{"model": "image classifier", "dataset": "crops of objects in photos (Visual Genome)", "train_examples": 123503, "image_size": 64, "crop_scale_min": 1, "horizontal_flip": true, "targets": ["object"], "num_classes": 300, "arch": "convnext", "isotropic": false, "norm": "layernorm", "hidden_act": "gelu_tanh", "mlp_ratio": 3, "inner_norm": false, "patch_size": [4, 4], "conv_stem": false, "depths": [2, 5, 2], "widths": [80, 160, 320], "kernel_size": 5, "loss": "binary_cross_entropy", "init": "torch_default", "residual_init": "none", "optimizer": "soap", "beta2": 0.95, "learning_rate": 0.0021, "beta1": 0.95, "shampoo_beta": 0.95, "eps": 1e-08, "precondition_frequency": 16, "max_precond_dim": 1536, "one_sided": false, "adamw_lr_other_params": 0.0022, "ema_decay": 0.999, "max_steps": 15500, "batch_size": 384, "epochs": 48.2, "lr_schedule": "wsd", "decay_fraction": 0.2, "final_lr_fraction": 0, "warmup_steps": 460, "weight_decay": 0.06, "adamw_weight_decay_other_params": 0}
Rows from block 4, named by matrix and row number. Rows with one number belong to one neuron. Each number is 500 + 50 x the weight over its row's rms, rounded and kept within 0 to 999. All counts start at 0. Numbers have three digits each. After the name is the row's rms in percent of the matrix's.
# fc1: MLP up (model.blocks.4.mlp.fc1.weight, 480x160), inputs 80-159
# fc2: MLP down (model.blocks.4.mlp.fc2.weight, 160x480, transposed), outputs 80-159
fc1.57 096:590369517543536593527545499461548588537574560449503543530561460456445518519487476497472528597522500527462558454513481481482536489514437564483517521473550501559450443409532465573550449464473506466465474508492520428563542525543431548543506416
fc2.57 100:553425471459461447534476480505585455522529612524469432504522477511459518548563557474501468468550540449507442474433385486540532495537508523441500535595388548512518484482487601558399536489492508614606450527542495517495525487500392522512529482
fc1.58 097:526548491526463539571492531561511528471538521546528448506527471392460532540514527494507606480497521534462510459504570511528569563540505480499518487481453585483497522586553527435444496403482567469474550432534588503446411514475471483525398473
fc2.58 099:501461539575471493497467436512531504392562429563571445507585454475522581545518627451562591491530499449489594536441537512468436552615527540524479515479405586525414472483542432532630472447553587519540522478434559500506528499515471512492462511
fc1.59 100:511455429463511514482458498504502493559395496459508495467473476446422542554487458536607529385535474471520579485526487561463421422422562514468549526478437453459534357510535589464558500491497371589593408561484459537544435527467540533551460487
fc2.59 097:546476447468453537554483496566525410497512533426423586489540400477416447482517511502514581418471533534585478549577528472498517559511562535547436562570462456502471539432545536488436556544521522588453501456599555485498545491550543466546528548
fc1.60 100:521552599541548502476482420545558450462601446499498461559463500589489573503449540484570499544540494552451456498553423478409478515535494495586484500540566557467504455553461464417497440569396513370533475542531535529490531575492474508505493636
fc2.60 098:526388533486529464473478553533457470469391455468563478497505475462546576507462525480535443561510566525535414592543351490473527466457470580533522525561594401520503510490467491549518498508471489444457528468456383521588520466402433551578427550
fc1.61 101:526533497444664444464488561490491469549441528469486417465590495468465520494504480441469471511500562554552500560546531409568543493423560456456545436462438608513427432546540606463458517558603529509539425564475471468514449523439633528512564436
fc2.61 095:630504491473500532460488499508413479458448505468557398465458502458535577573479538515557562503446486529571392492490526474531375579521502498488517423516472398411586525479531520486552457588476528506485470470545545487543466557556515488449533486
fc1.62 096:506530577476387480480496498475486442522429397527492475537466515440490624426390472564550529503449530454513475477433477624415481521457491605535476545372506514593424580565416539533554515506497539398563509543526458518469518568512529508528543508
fc2.62 097:534475566505522518416535551477527540554524566615525571402517567463482442573564533549554464530470583551506456420576470548580557507531404565510493510529575419525464478465544439460544447513474527484508428435488489441533543463560597488548505561
fc1.63 098:499444497459489478503493500518391550452553534517445440501574458409491523568484535502505538553541526548567513569652534541484666456555479633440638537557459444549437535503524525552491499476463420539425570500493548514503527546517467524508447546
fc2.63 100:609456512424291549553483483502513574613430472484588458508412541500513445559497464469452504509518505604487569524414490534530451464448528482601463545582560538487382492516462483548451462528506570470462507512520525516498566506498489406461477508
fc1.64 103:502468573516603467381481456529404521426519486399480500540472449534445443467517600569552470552501500540580545500522540492487480514455508532418622548484472523493531474523442515516489500482462532449508465437507514576569510449491496504493443563
fc2.64 097:569496421597469446455542526572544487554482521507528546569486524592556490516507529474416446470410423469445478614506494496467445402446552527533547557441500547523510522433499517557425533501450463558652509499447466537464420517637460553516422376
fc1.65 091:472529534517510499521443502580480565491585430500497492475537512441463484534493572505472524609427577447473462494607512557552474521476473449594489564518516368484566608456483434474507453529449511531565491462598526522522528433548517492494581477
fc2.65 094:454544489554568507465451490417484508525521556458472456515480400587522496513414527454486465445489384548431586483578413482442521499498474460549463595573461483496564524530462559626499474525471484498453473510449430582468416601516517544605510470
fc1.66 099:543502487533464529456427458604416521581547441479470540548550535511541504400574537455472478550479483593501631471485442476392439504501592491614487545482479429465509446645520507512496565379488588529471531505481520520567443555408503446512483519
fc2.66 096:552457398557486449544555516418482557499395422486494526582547556505446464506458461491483494483514486475520572517469545548533492414484494525601548470567560368519427567521589385494482445543565503484521405439464566546582493434484574482512448582
fc1.67 087:492455424536532470359441488485477489554504546464584481447508522502573534537453490502482388394503503537486545537589454564497572528533526441427384509494428540512456530441431474444442482476501447413517519513545491416453530502532508575419553497
fc2.67 088:473481525490464507515547470452564461473437554422478581522485555566483584522506498467517574485524508530538507543455488462525526461449472529571496486368414487464548485573446562443495440483540516567457495579463569493473451497370594458486415457
fc1.68 104:439483535507635489538518394560433551504485520391514540434505515499471512487532441479440498530515474468491399501493442456493489511415539548529608493441467488457428392532492545432538411484489482531476479525520493490482422551547543455501521502
fc2.68 098:443446378498499486490441486519472518477481534417372535458521460499443538446516464458496611493425522582553505533518515405464482512443518539435625426510531489517524529523411437452479495471464540571567554446508509521499530431459454502481473480
fc1.69 099:510465560559394505489457551523558515534550442516590364541494432471543508594468462481464423533471467558530480476482508547490487508507470596419485488440449549507513521505517537402545474588576492493507520489441520545445536603463509472555476486
fc2.69 094:432442506446544483486458525514471597367580478563398539536569560471535467523497430499510428568489507525506541502500502567467527468491469565446465433399439470491483548454501452537445550513520476591594388495523535359496477487513497507463567568
fc1.70 100:435553455599442469518516502440452485641463566617480523550554466557463477532557523447599544569512519457513546480557501533623532595594492543592523555568476522468429485508509488499450510532559457517531537502467577598457431431426482520525492422
fc2.70 100:543441370527492436474488469481471496513543433409535479518416542541495489505579468477470509516507577412522506535443576556553495522547564445495518514537479477498540389585491473435449456536529494440573503481521465486469617541469473532560431528
fc1.71 101:445433528533534480459486458500409576470515507581554498539496428564460472445581431541510423583569455530474488520534393460465496516556526544435507454475524528439499579499564551440437529441501518524503550502491499472343509576458469510553462493
fc2.71 098:443503547463516569561497472520499420447542446469478516456570494458523568516430456426519564537505477557597481478453512540422501560534452461548403535459479484480343497522492532531562539431535530518567460445475474493450490452425562504433428574