config.yaml
arch: "convnext"
patch_size: [4, 4]
conv_stem: false
depths: [2, 5, 2]
residual_init: "none"
optimizer: "soap"
max_precond_dim: 1536
decay_fraction: 0.2
adamw_weight_decay_other_params: 0
Rows from block 2 of a small image classifier, named by matrix and row number. Rows with one number belong to one neuron. Each number is 500 + 50 x the weight over its row's rms, rounded and kept within 0 to 999. All counts start at 0. Numbers have three digits each. After the name is the row's rms in percent of the matrix's.
After each neuron's rows are labels from the 100 images, of 14848, where the neuron reaches its highest value: "patch colour" is the nearest of a few named colours to the mean colour under the peak. Only what is clearly more common there than usual is listed. The data: crops of objects in photos (Visual Genome).
# fc1: MLP up (model.blocks.2.mlp.fc1.weight, 480x160), inputs 0-159
# fc2: MLP down (model.blocks.2.mlp.fc2.weight, 160x480, transposed), outputs 0-159

fc1.270 101:487421554507376504479464430468447467446405432420442440530506536460479501610527469529538531535561466632547453421526547519461510499551539550470532565515485413538479571466502474534518498521527614524519475516494518536489504507542441535504457445520457561505427487457517498377412437432562507492524514491505452477518543389463396521408446505535546519502475488583470480537437495529455495533619547529522547448490479485457548480495455407576391534424472470558513528484477610513373500506516533
fc2.270 101:521426475478456503503530500344479530416445537516516459557485464509398541505526523574537553409502433473448536565528561527550515497526524488500467501437518460461520581457526530535509513497423580482396457456528529560502469544559560519522597544462523555429561501539558497489491400495489456551539535592479570543589462468578565573635577487548446491445465556449483545499487461476460539565471529444496539473461457470561477409506410462477514573500532478542455406402473435556444485470583431
patch colour: pink

fc1.7 095:487563506475519485483502512564439536512586493532552481506546462419475528489465458470546394539446554515530453472577535506490511556529513529493463585438438481487554541602494470588531456516448486474455537566521662527491574508509472426433508572491469511466408493440553415557525618517521484515487591596512582502559496482496473498586515454550537530511436507568434460568590393572497545618523497533479542475553487456546545551466553598542427505533451475464492556533532498404545548521490411
fc2.7 099:484386550543511413479567454513465517474540495514529436479417382541609474484523539511422518494443484561474583516465514495501548510480614546461492475460492552460598413479486488462411470472567477516513505515388551525533494464567529367509536464571372490407632446545459531512456498490488561484455537571484499442511476536564494573492476470480569499488520539494542501500540529468502582426497549494526497446516549578434486397488557416463521489510568516568411451559531436476573535478561504
patch colour: black

fc1.335 101:412551477475510464453563478525411476431433549580586481496461527511495503502411533582533508520483600478410548571441461437516403469566467524508453535562513564463426531513470533514519485418543478481545433533508395585504461497488433387536536499452443443471476459591544492524383485544480513482463519489546433499445450417466449491466515459460519455552580531563437479482471430445533524583586460462537546474377592507572500536484452550600543499526446464446490430496569467507469459455498547
fc2.335 105:574400491566511517509468469508435461443495558534414516460501425579469642446451596452392489571494468530440486520438482525455465514546460452561530491522454550466473573572480454556561478505522471471540497591507516485496511548481519548539525457534532537475472553405540474521592539447532484553547477450457618535464530495516573549392570445517510508486491500403453495471491451445437523570499487433586420478583486401536512638544524485470521512429561533457555565510488405507461542506553540
patch colour: black

fc1.313 095:541491568515573559536524497432559438531472496547455426525496445464488497456583485554496487580466480466498653452457431510521484564337475540530552507487536525460591539500521520537483451479474444475583477496475517567548504416541538391483500465479467483526455544540553349495567431541545568480536490494518513479482462545494520559479566434563449557516526393531519488592466484431503454568540583551587559439470590452525546513475518576476466447548523548483470555482457419450507511572586532
fc2.313 107:394531389572517530514486529580417439471588460456591520412501493484409479505505497489473432521434514572518508501518498509508502484546534450415522418488443601491545552617468416505422441495481511491586543545517502531532475510521569513513516546480443459499510583541550517545549568473518513450424497490433533577480527551523479498517565473523482488441458514460525488424540511472510492535381498579472466359562543511459536561360448561559458513377559525546451575475454507518418507509521451
patch colour: black

fc1.250 107:472642550467549541432472511551458544560570524459575519503436482437513460567432474535555431439457389599527516491462526582531554483497513511478541522483495491500499458527587532604426431396501483503457518466484515523548424557473489401545548521531539570496502458441548499529471503534396510525544410480416381470485482424475501436535477482555603504379542510499504448483543485501515528526487551522488488488475588484516470506536517559402381418516501501539476521423482453479470530569500378
fc2.250 091:421403495536411548589525545463584531491485506529507556498437475534497470544601599400506490535480525548667410495542397435542494521521449520524525550506497436478491546513497521438451468555420488556476516490503542513477504520560488512450582511497500460521491486449545540536607471531467528506564558555396417546541579510442549546446566546448536516571511515514499510512480534510546451519508558465551555606461517481617507415453565564645456488477532454513569550482504504512502517424546439
patch colour: brown

fc1.320 094:534558501575496487604452534422514459521545598452464513526494515469506513433506411471481438507552511510387514548530449540508438457545469489509496427433478461386493424612436472554534481513480502435451517422516508580504533566571481513555552499411497522491470516563531381566479470546457478539552449490503574443455504423552505511535474400518513509528544389497544458611497422533414443488491391464485506564489498402454524539613521406488475484533531524545474563477562499461489484443521403
fc2.320 101:468507496435514509497482511582562521431477559431438486464494540382522472483577506466552482479522518605437551429478485534457496487398428546496493439533544568506350482475506484412486374488520544503532546537545492465530569488526563499465485477517513523531574583457488407416449552462510491542457389505525496500475563529573468444530437366499527501468508523413483491512467572607552472557488493537506595443440477613452473479514430483527534510546383524525497580456532509470595450518483514
patch colour: brown

fc1.464 097:596351494481437484488574474524500438481453548454480542549449478517491426493445555486516554409521451517446480542505491555427473555525460443483458505598606570456392436521514483542556528470502576494503455459565475502473478515474442423526459395484515445510531427447538433540535408565526421538561470476497593499447524532378494364463389492554567471518505488549556497444572506428509540480559450516543497396506486432585507483480525458500481495420474489460539493463558514492480425493452474
fc2.464 109:575443489446540475605474527539446527491514454538553436442571573504533486581565491451554456400457523488546460377426516426567535432493468494442495476421478519511603517411522430471520558614595476463447566475403506542535499489463420473558479469427524430536537475533562513542537516438533534426520444490480622544463561478545519456511554556504421486505523458401420516512535474544472532467453435508526494408535422563452541480450439516468466531467487549517524562504545422523432515553447536
patch colour: white; pink

fc1.8 101:483476447552440540563435490464456386548506514460412534424561463414492497419523470401528395447524484505517532397487548426500514465552498389458397507463495535464501508496504536439501366495494510402401552413432506495448589577499445528541540394450469473498531519499581482516515423419476475520510552549484493526498476454495488459473432432459463542487424486522531490477355491540512526451532470476539508491566471516519548491474458439472471439565470486483408598446529492487614509508545504
fc2.8 102:452491537541440482412500546484578436527523547480496522486484536501517522451572570526511558480490522440555599476469617532435449465556577558579555460485532503618473418531512424424506444409547525486428582445464457540512471416488462475524584473505504510579540537482510422572513401467499509456444524488515386495562443493521505475438539374433497494480401576500479478487417585613622513518457531469485492507521536501502493526532473538551532454540502435604533498501523580504566529505546463
patch colour: brown

fc1.410 096:414583495451457474596504509454518476474417488489564456465477476519517484418496455485555453549528503482451494505512419497516446457404496535443517454570606458524492488480493401523606503451513370532442463457567502441469550459465531432562496497486480486533470432435482516538410494467479491391391482491520401511592508467506404504550404473482558536406478511508479538571440522497407511576429499461539526458490538407583495580576480492550486559426467429575430442525573466530501457480518497
fc2.410 097:520512524521442518611530459527577517485643488578424528500519489514445524558530560538505526504470463491493406473515544453480472478560477424550513475486376447519501488519542531541463447582538506465455466521562487583505462555506508392454454576405495414395527521463516453500543522602514483524490485517458572334502468478482463456510448434505444463400493359456484557448480493543518498577482430557526375550433518491481527527456506543490454509457490428524510548472478546446475499536483611
patch colour: pink

fc1.183 099:506526524541496524583485497540447542517439501482449505488480486440516435476558516426400473506442492529511524446441541487451429536560422429532516428546465422437572498523534489486437590488599491442530509490594558517443441524408491479401422539550516483477526420447459470492459488532558528451544506399563532399555439522405379504455521496418585499497598456446446491447437486549415462439499517379412463539548533549446463438412554470493501450495477484481530518511505483440465446524420518
fc2.183 095:562594494481542464410440414476474494624486467579589533498504549469418450408458487527463472524484495466524478459459515475455507464522491577518526467463510595450591426479596506547500471537519489557496493387515563447437527533513505419416544478484595372523505509415520601469528497535521540522587468504523456626491535494509477471586572527506466535585537470466436585503463520599475483506517528521509400490463485495534548564521539480521616480528496510564499468451549560575417534454489549
patch colour: white; pink

fc1.63 098:525606436478542413439495481555462599566511443654520441466500431626514438503567462470400484589549480472428485459485427494459459536470478531541479517394440550458504516484454447478484434526480433490476475505442499463515495507506446431536524539458556545468521545527561502464537567496439416539603464564481437485421476404487437442522579431550460458546488496444435529487483501536517516474445412546465522528577505527512528520507560525487487562554488459429489507451333489496449502432553491
fc2.63 103:506576476560574550410492541492509429541468495518443404501438416553503513573526523485482509501431520510421502496601474572487440540592421431517585493498531546484558444521512489496591423487492431510532473428399428531550541553494441394527437508463561472430544420560445572562486549484553481499462585563537483555516446463397534452529528514510517473442527470522544471478624504587529543444534599567521485499450438435477548453412541463488494478516441467503450452612476471491549444488470510
patch colour: black

fc1.311 093:527472471494446390537468500506490561444632523522504524511592439495473498480539428551434536473463407512464433522514566516567519517538516395525497526522537452518511485493552426441455490633483511449472416462525489426510461515525529459452546499456552610553541515551525484553517522433429472448375491481497421482522441440457470606486391505434540441484532588476429507461507404492439513399515474467478585493411590474536430470589563509493487584493524446489441445534563471470440493521508511
fc2.311 109:518501504507472553543458458447464517541566515453467504562554524449479601499563560543514419415595456488488515518549515440474518439441586552553509495556487566556493527545525519504547534510566499555459419429409538540535540459440441518481486493481478525429558452586405542619480554512587614510448551559440579461494484565423475489498492477456510587423498507519528552559451593467575558435461488535445419485503511447544516547431447511430488528454482559580561493508549528436454533624548434
patch colour: black

fc1.385 099:394567505461503516513528368544601549515600471491459457513472485555523437470551514538483559481456475537425449462449478512519512481554475550529551539562448474498425574545508553554561457595509416471451451476463500457518540463621561535545551455543461561448452486442505472422494472548388546488419512399558485516519606524470505435524539539533569480393467456526523528560478480546476482534417482562558509449549488430569502433571503561491545567539490505571410606461542452451523517511518555
fc2.385 096:399487499527546562526559480561508509511525503537529513534618568560499529571517518538603580472536576428498471416380554400594506548450412431492532450511519516409490511503575501462502394543492588472452416455511561490450470410476555515572420519572529536564532514497434544503500527488535376580464503535504495466481510474544495598451520592388467455546508475556504532503546548587433541476570480495518475477495483437515495462537563491555551512552512452508511507465591523456478592524477538
patch colour: red

fc1.309 097:406521531466519548521479501522495480531524457469533458428536453540475665499571407537574453457477463520545479531523537483491486499615510531568394454495563401471497630559541436578526545549475456479550533505465534515542538494515595544509528505465510508524459511436521512565466518479499502536489446568537484464429498551554515448399438522500455509600379534580486523456537413486487423452505482484459560596489416522586534570575523484606454507535500559495519442476598443465519462568459532
fc2.309 097:509495484492460549574475424448480538506528552501515443523535541507504427447595485461488519409517530482514511531416429560495535501502496492481529508549406569561497499514477505547530532551437484548444547477428490484507525388472580463493520398452531545509530559453512489569514553617538527485428584587548549518515503436477533413593597450449521460602499447545595557563599485548519528488459595601504499470516483404525523436494462421435479523565458522573523437449530444559384548447554493
patch colour: black

fc1.217 101:502529537534547543497490552508523544512445511421516474501516520570497549367481475535550390528466541544457508406527530454563481522391478560513535488458529466507531525397513415542496500491544496437434562497565573414493548448532466490463495476449590524410587487470505595480574535542482421388487449425520441638462595499513556470535525514524471537480519499569510500528478549462466488422477544572545466469627473586551527522492487445490442400530531461455494418550558511430450590471502472
fc2.217 096:527561541537542513433461453590579474457568567540604539578578436565601511488532478458533405588483441481447483576530532456481547590449427397552430390521438498564525525488548435534463557429452450549497484441532576378472436443515523518499516541527467440483601510425493513566485488504505572470567499511509504481506443524454480503531441448477525419450544481497509452521544572424424497536565473501476536585569415546484550484469514510518549520521522466546448558481585518461435547467554462
patch colour: pink

fc1.257 092:572494508445491444543452481503454531455510424572462561447446464488479481497610526531527504432469459546522505458469476495526523526409512624510516559551484561506503490548560603545448506585532471578481540422535475542552462551425427466480528583462469494471535558462517475463437384505567487577501431446414459446511440472523547508603505480515544582485499441520454460540593610549430480431520424506603537519528500553499535492400495620533560481595572533482463595484531516475528525522544461
fc2.257 106:475469573539510526538492533509491479495484566473444494498397530460538561514561508372455449507485369494449586571486424473473544498475454532420571537498452453527565610516481441525478562419540490446457531566520499580408463450516532439548480443475439542478590560482495580511494523503476608460469479505487501504578516453483431519416543499527464429529376399554457509526537489515489452533600531510430498442542560361484465498451529581472471535479511419509468501488528551471460437475398446
patch colour: white

fc1.341 101:441448488540532464503553476436467443455530443488460487464448589581578496549520495528488530461537559450530441545497508453536501461572482512462476475573497557439504488494553486425432522461510525610581490581459517445515503595393418471508657531564566548579422487513566476515463572501593470504551451573515593451544538600418490525450495456557505451424466471563486562456475579528461525464454513471505509531380395548518470528517451447487458495417482478483525485482563433529402560511504516
fc2.341 103:532592557447501486474463480531507566503440525575418505462559523507553520511548440531588460539519582402563540508420552458544587510541476516468469505491452521510518491534559482463515443336404475488339458384495524514525553468546550502514517404501412459504554402537501474504565537491448537535584491458437526514490562443520569522492479406476512499526516549557539521518437513491568533511507465494510493478448437466521536458491467438470474532361542506516571466389456544496571601480519559
patch colour: pink; white

fc1.273 099:517500447470567419524629476462495554399416420508470503479453554476562483490560535484506464510556530617450429576396517441467442523597453453447595477518512484570519543512485499485487445540498415541515497441425449592531519492564454548600485422476515425493509434454530503457500481482411524457541540564479510546402478526437509510457458503483493482466559478567567485453551553531442520561485520460374522523450453476541395509543527411433462507484477502579533432589493533544476417477453539
fc2.273 098:558557463476538414524463542517545511467424538485459539489560499503491490410507481569521464485520491555528550430530532545498500454484525510454476472534492554431545520490465596384523399447555567510478584546471534524477497566493485601431508421460507470475530516510541433539469526516522574375442440520504537504544532606559496468549445408594547484528575519474338451608534467555457616497546462478486587558453501449448504492530553509418482407421499565453414517531482493500528580511514505
patch colour: white; pink

fc1.322 098:467462577473530528505586535584516533533450512533586460420500530577576509497492488465495507562586432580535456557556548437535537504584541541498436513547609560525388439578536367530494494547483583564426463451530440560506479564508562540500537568524496505512526552460530466546466454482537456443513453525438380500497531590603518486499552553488596520508489570505486449542544506545495547472528511510549591407559448468399445480529542512508436558456500512531444510419462485462541580518550438
fc2.322 101:515491473561490452551581473528512450516566566538528514578550483522568493510509543519390562505458586423511574476548472494429523520534477502508463555466432506574417571529453469489499457487488504463505451391501488517533439476480473560457483435522444477502434610523580479535570586459432541553434501456516498390521466494465473496493614599353438522525553515562540402507511503522589457539451520486476578481489400498490598573535591489532479515486498447486529461447562385540436561464503500
patch colour: pink

fc1.98 102:531515558506572508484534464491489495539503438498559545561416491501512507472472485461473416456577457557494470479357569467514427524484526522529493574473361487448478514493452558558505543470499414453487484521509504506472513458482623469505432396497449449588435568539519521511450558406477425520578578520451479578542537580448565423454580546440427408449527541458508538505530520498457504496529478465472530564518473468490412431425473450571444421534542571555559440560482486532507472528375444
fc2.98 092:527553452479459420563427472505535442469460575451477567437521563559430458439526392565493471547546485473450613391484447509450482565455530537525587553507512466563469445495561579475534492534513504515522422491491442490522489484504422442443423450442567524459535439598546454489481510517457502495531475567510408508547574580564539485567490567533511505503508513615464458561491568551470477475477471501448427517424455475626466580493455491526536528467488615468521458539534495568553557393456428
patch colour: white

fc1.204 099:494501480484499482520466489561483603480563524531457598429429475509497355501491526474516541523536581495528506528545528429516524502592472484440341507512471513439530469528433472503539579553529477535538429530586512416475482564494576574378529518493517465497455455470631499543520548507484474547503519478446465416441491445540521364486551421450536530421442479587484542433582463460471462444477425523476579466552386479535505533485541395502477475541537545572514512555481458476481490466542548
fc2.204 116:522514536536416506476483457549552556556497412460477460491533419422446623364395400463457527518430516473485465530434498424488458472540443465480536497544508495565570493467499544477438562532550522504473487510542432480460505502462513485519440570448519424550428580602569436424367572537454474447450533425421457518498378583537503467520537455502548474599537414507490541555473435501442514452506433614570495503477459557567461520513493546534466496502546448536543523485502541505542512485521524
patch colour: red; orange

fc1.400 104:522528519511555533406443439467458501410482510464482458501441580562517420556490550446519458485502499543561613490515467503416488510381517530542514543452530473506485471466531523554501450561354472507482610598534507506514417475516433499522507519547488461464504562533538510528505521573463523516498428465460456541396380497427485477604465477350504488505501505469485563458508396529488495521441594471476443481445418559496436452478434424504462452635489404489463574491538461516511502524481451
fc2.400 106:458575502524430452436526561585477474512542538453519602594440516552489568568501532446506487497583471497476529600460506415532464497538503431517449450502546466459592596514516486465573449518455502622461591523463476509454535493424453495463593483546481496507499501452562492474517452532583515557469481586490586511531473469567449376475580459443451484640482520591466537522537438515453542528543563498540439484572500509499500534516441445501563451480523553479372593467519488454598535496513468
patch colour: black

fc1.168 107:401517486436526470479508506453452524580565523573483518490518426551460498556495432448514512452461556526436456484456555424558481439524499549613448611561439556396538513525536483542465451534550399486508483470534551572542570474559515458549533468408499457501560530519453557462588428465490516414481527493392532476541511395536470431495549475486500469526512462436475510542440407494548457565329486451535470474553520565546440516470503493446513516530470417481542409507411489428469501534519576
fc2.168 097:511517511551479475490513502473540510472353547457590541588542517510455513520497523551475522559500465473480483541418433546527518542590432487490579539480527549493555495497556531529553516558500447476520475445542519431574487472509528561478515454494406482537489437447512493438437437418395480478514536488402603439490446403428498441460547492470510479590530499495498435452559436466462466407585544530558418492563532487445486610548442513483569574471430428450489446594467472411507615413514502
patch colour: black

fc1.248 109:461545530497471516438514445472555561440529488462466386456462479471465567418466432459403543459512501446501439455483459484427447437438452530408449446452477477444555493513450484461532498454531475496538486527461580445478493556471453474503488462502413552521502468392520492471595542474452418391574473462507459352559531474545552465502463432450429484491368502532496475524460519541415499579446506490512494534400479542552386539440510535431569565534515539566482486573542482502390434495524451
fc2.248 102:567466477561545605491524501546505621529453592541564480428462451471619563538494505523481539548499501466511445526334440542565496514476436507391499533468493534499494493499501507378538552561515562477526571493529559458407485478604463478538465481478542457520496561530418504532461469529416481428485526557503614517507479483510457434574598519487515573484480478472582456469606493501526497468469553382438441541527517485457561508473497424537444564509518434520486427554482548534527512536535406
patch colour: black

fc1.203 109:468592524469504444545520475541518543437607463503444521559541495407485544508492482545492459392503532451491474520577475516512565528425517573458546382497582384516502541503554567489472614397424457501456586520524446491535434544469364466483452545446457503419450534369570499541527526442524505506469543477490553595500519487511516533464436573483456517625561459462469487532472477560450535493577402510520451520572519476455519547560455472574477428462488511518432455528545523477432496508489477
fc2.203 108:519466453491507566579496496491488512531488530530640543466429481437525465397440458509472473617497555490521441515563507447548445448330397492509544531419496575415510507483541601416503555541442518504542440582476564492467430468498479522383520548530476542599539514473473499394530494494470520464534500459515466501443398445484545618415520487544483529503582497502513445569481584524471556511487484463483501484470449501495445552560528542493460499517494545541495591556459523447467493535413408
patch colour: black

fc1.247 097:437508516503471556477470445471503473492463548444474505392517477348462521456491500661462443489414448567489480529441506473444489441506513571405442459590372445460496511479471539547462525502475571511488393445553481513549492523399497525545446493472466467491439418475446504521536492556446448517550505512473565497600504482481462449485465482543497406462486477421503406482503525500411446425479510470502436468506513540519573548494548416459556514517534450541474525427621478648539493444520510
fc2.247 100:443545500510531593451419542519437468546517466493598553443607499562464483586420478530550519477412475500486559482552491454504514540438543495519546456411543457491598480490466473477511404421536516477559461563547569415578486513570497521410457573482504459554591545553545536487464535529574487516530563524508536423454424457512467573506490489394519445535442546476522551474594510563425507500555556523544415548495424464537584486571487567546465489513506482462468498561437492491392531472608575
patch colour: red

fc1.220 095:516534474632472564527481503510506455561434446500503464496602559549584434505541566452498528547521496511510585504504573491489532509463520437554488444513445562451367502603527553516434452664532490603431468532515502456582452560484467480444490508456465487516537637479451489551513518568578574469502478539503518505524509532506545521568631505540527592478516511560474471530595531495450467415496518542425466539547444550553543496534499571508538515451535499510537448499517540467384395486472502
fc2.220 105:413468381539540526488463473424465507527466550550583383507462513480532515442572477475551462584550508612472487608521426464499473557537449573496495473452502556501479470454474504498516556426441526500518502520428552480431498501527468464505467511437450544514541507614570488429533432577514480489463596565467472488529503441537589493490603435528514532496417525512543550604500560504489513502536482525496487515413427395442506508455490449498553598479405586579540439504511403613520488559459499
patch colour: white; pink

fc1.201 104:489408527557507406453650433420382502468509477525557536500564576510483463498540547470562605571527463451557529484429539475586564506523556457502491458492537507492506426574515546406488506468460470471423517556526512601402487469551432451503378527474541551482489529482493473437499530466518436615470547517508476528464488521410493464565576462462449494561453413470490439441590566477493574485510531537434397468542474542524507462491554498449462553526461474521464503536560493532546515457394551
fc2.201 097:547450487497537450484507626487462461502482520509554489521510558584481586574562518450535434545490466523428416430455481467539477467494509436481536468569507400507481452568443551468473508456516451488500522519484504682556421504508615521556500489440541501558460459482543481509414583485433495412568483450466396602461536514538502524565544583576570572553454578546525452530451574547494433498501493513472477486517534485558413406530490441552459485479493505534459455523501558460377528434538520
patch colour: pink

fc1.376 090:409430578509548563594490488546438433420612495442496416473494505549538569455475494496546546443511422496486582424513567486502447529575458465510472507566485467467489489444486489505439566542491460501486486553519444446504559465461519567551445487469478435411438495546406408517388619448451572540522426498574442542488454529488486519467481418529510427512487531484519448489473474547478490532468441488537532471495434333436535487616476526458529544573413455463463532526490567469505504549410492
fc2.376 091:517427382449584450555559461376474403515523561522425371513547452544481470599606447507444588509512491501480622476476491501382478501512486471502472525534489445488507388483550495602582524512537492466493472485582554464553470497567517488472441539571497508464522497477552534472483555481493526501546547504547529556417576548537490514506579539546541513517514435488519617518443543532589496444455518559509525462494564494496436515575490583476482588506514435553471476516540596414443482458489551
patch colour: black

fc1.445 105:558565514502519511553523464476478553440460412541556569537571525535526428539527499511493475472411500531547487406418491529475480581496482477495526508509483661475536542473538526500433532561578490521418575452469411475557518424565508590428403426490401543466489470515511453550387436471494619463466551508542554527528557579540524563561509359525495547508519588439483472535486475523574534489510483494497503485442523491505503463520460565542423494482425456544502503507499487412626535545574457
fc2.445 114:594496490504521442523559501496489543514518520488495567448587552464441512438457502577465505551483452432496576485460571494475502462595536422461580432517450564454471451560543438478571595544472543529480442414499423631497546519494457519488504436536466539529447524454435552455535503433503511446536576498453551550496491595475491513471498560408498444543434514490485391413435595450559510613505473541388434530508434538493498518491512478552390540386533491592457502471530496476501441454533552
patch colour: pink

fc1.126 097:445393519509456515497422491494488495416538516497561576547453543590489473467527532453461521519487424475564439416394471522438419557441470554438505423480590638385483476486479441533477528569472459497496488555511504527418473565530572424540515452521478504380452469464464545507519409518562518489512442460508566634493455613520469539570521539451601509495540506495476485520468616518475425493500476467488496490505512491500547491449518458478546492446476517493582576489515385419526472518482587
fc2.126 098:487484522392455612444469516465447474434471517593557437494497451525504526573435470506502584377510508455570465520515498488480511526504486525457527480350580468511492496544540487399512570470489514438511436503509623547454556503469450530507486545426481417456498484506451547561500525538465479516488501474520454485488523327493542540437602523512500507457487574486608507465598574528580511524471499499506429406495531512580550453474472386504462509463462487522467496538493431578399494570455441
patch colour: pink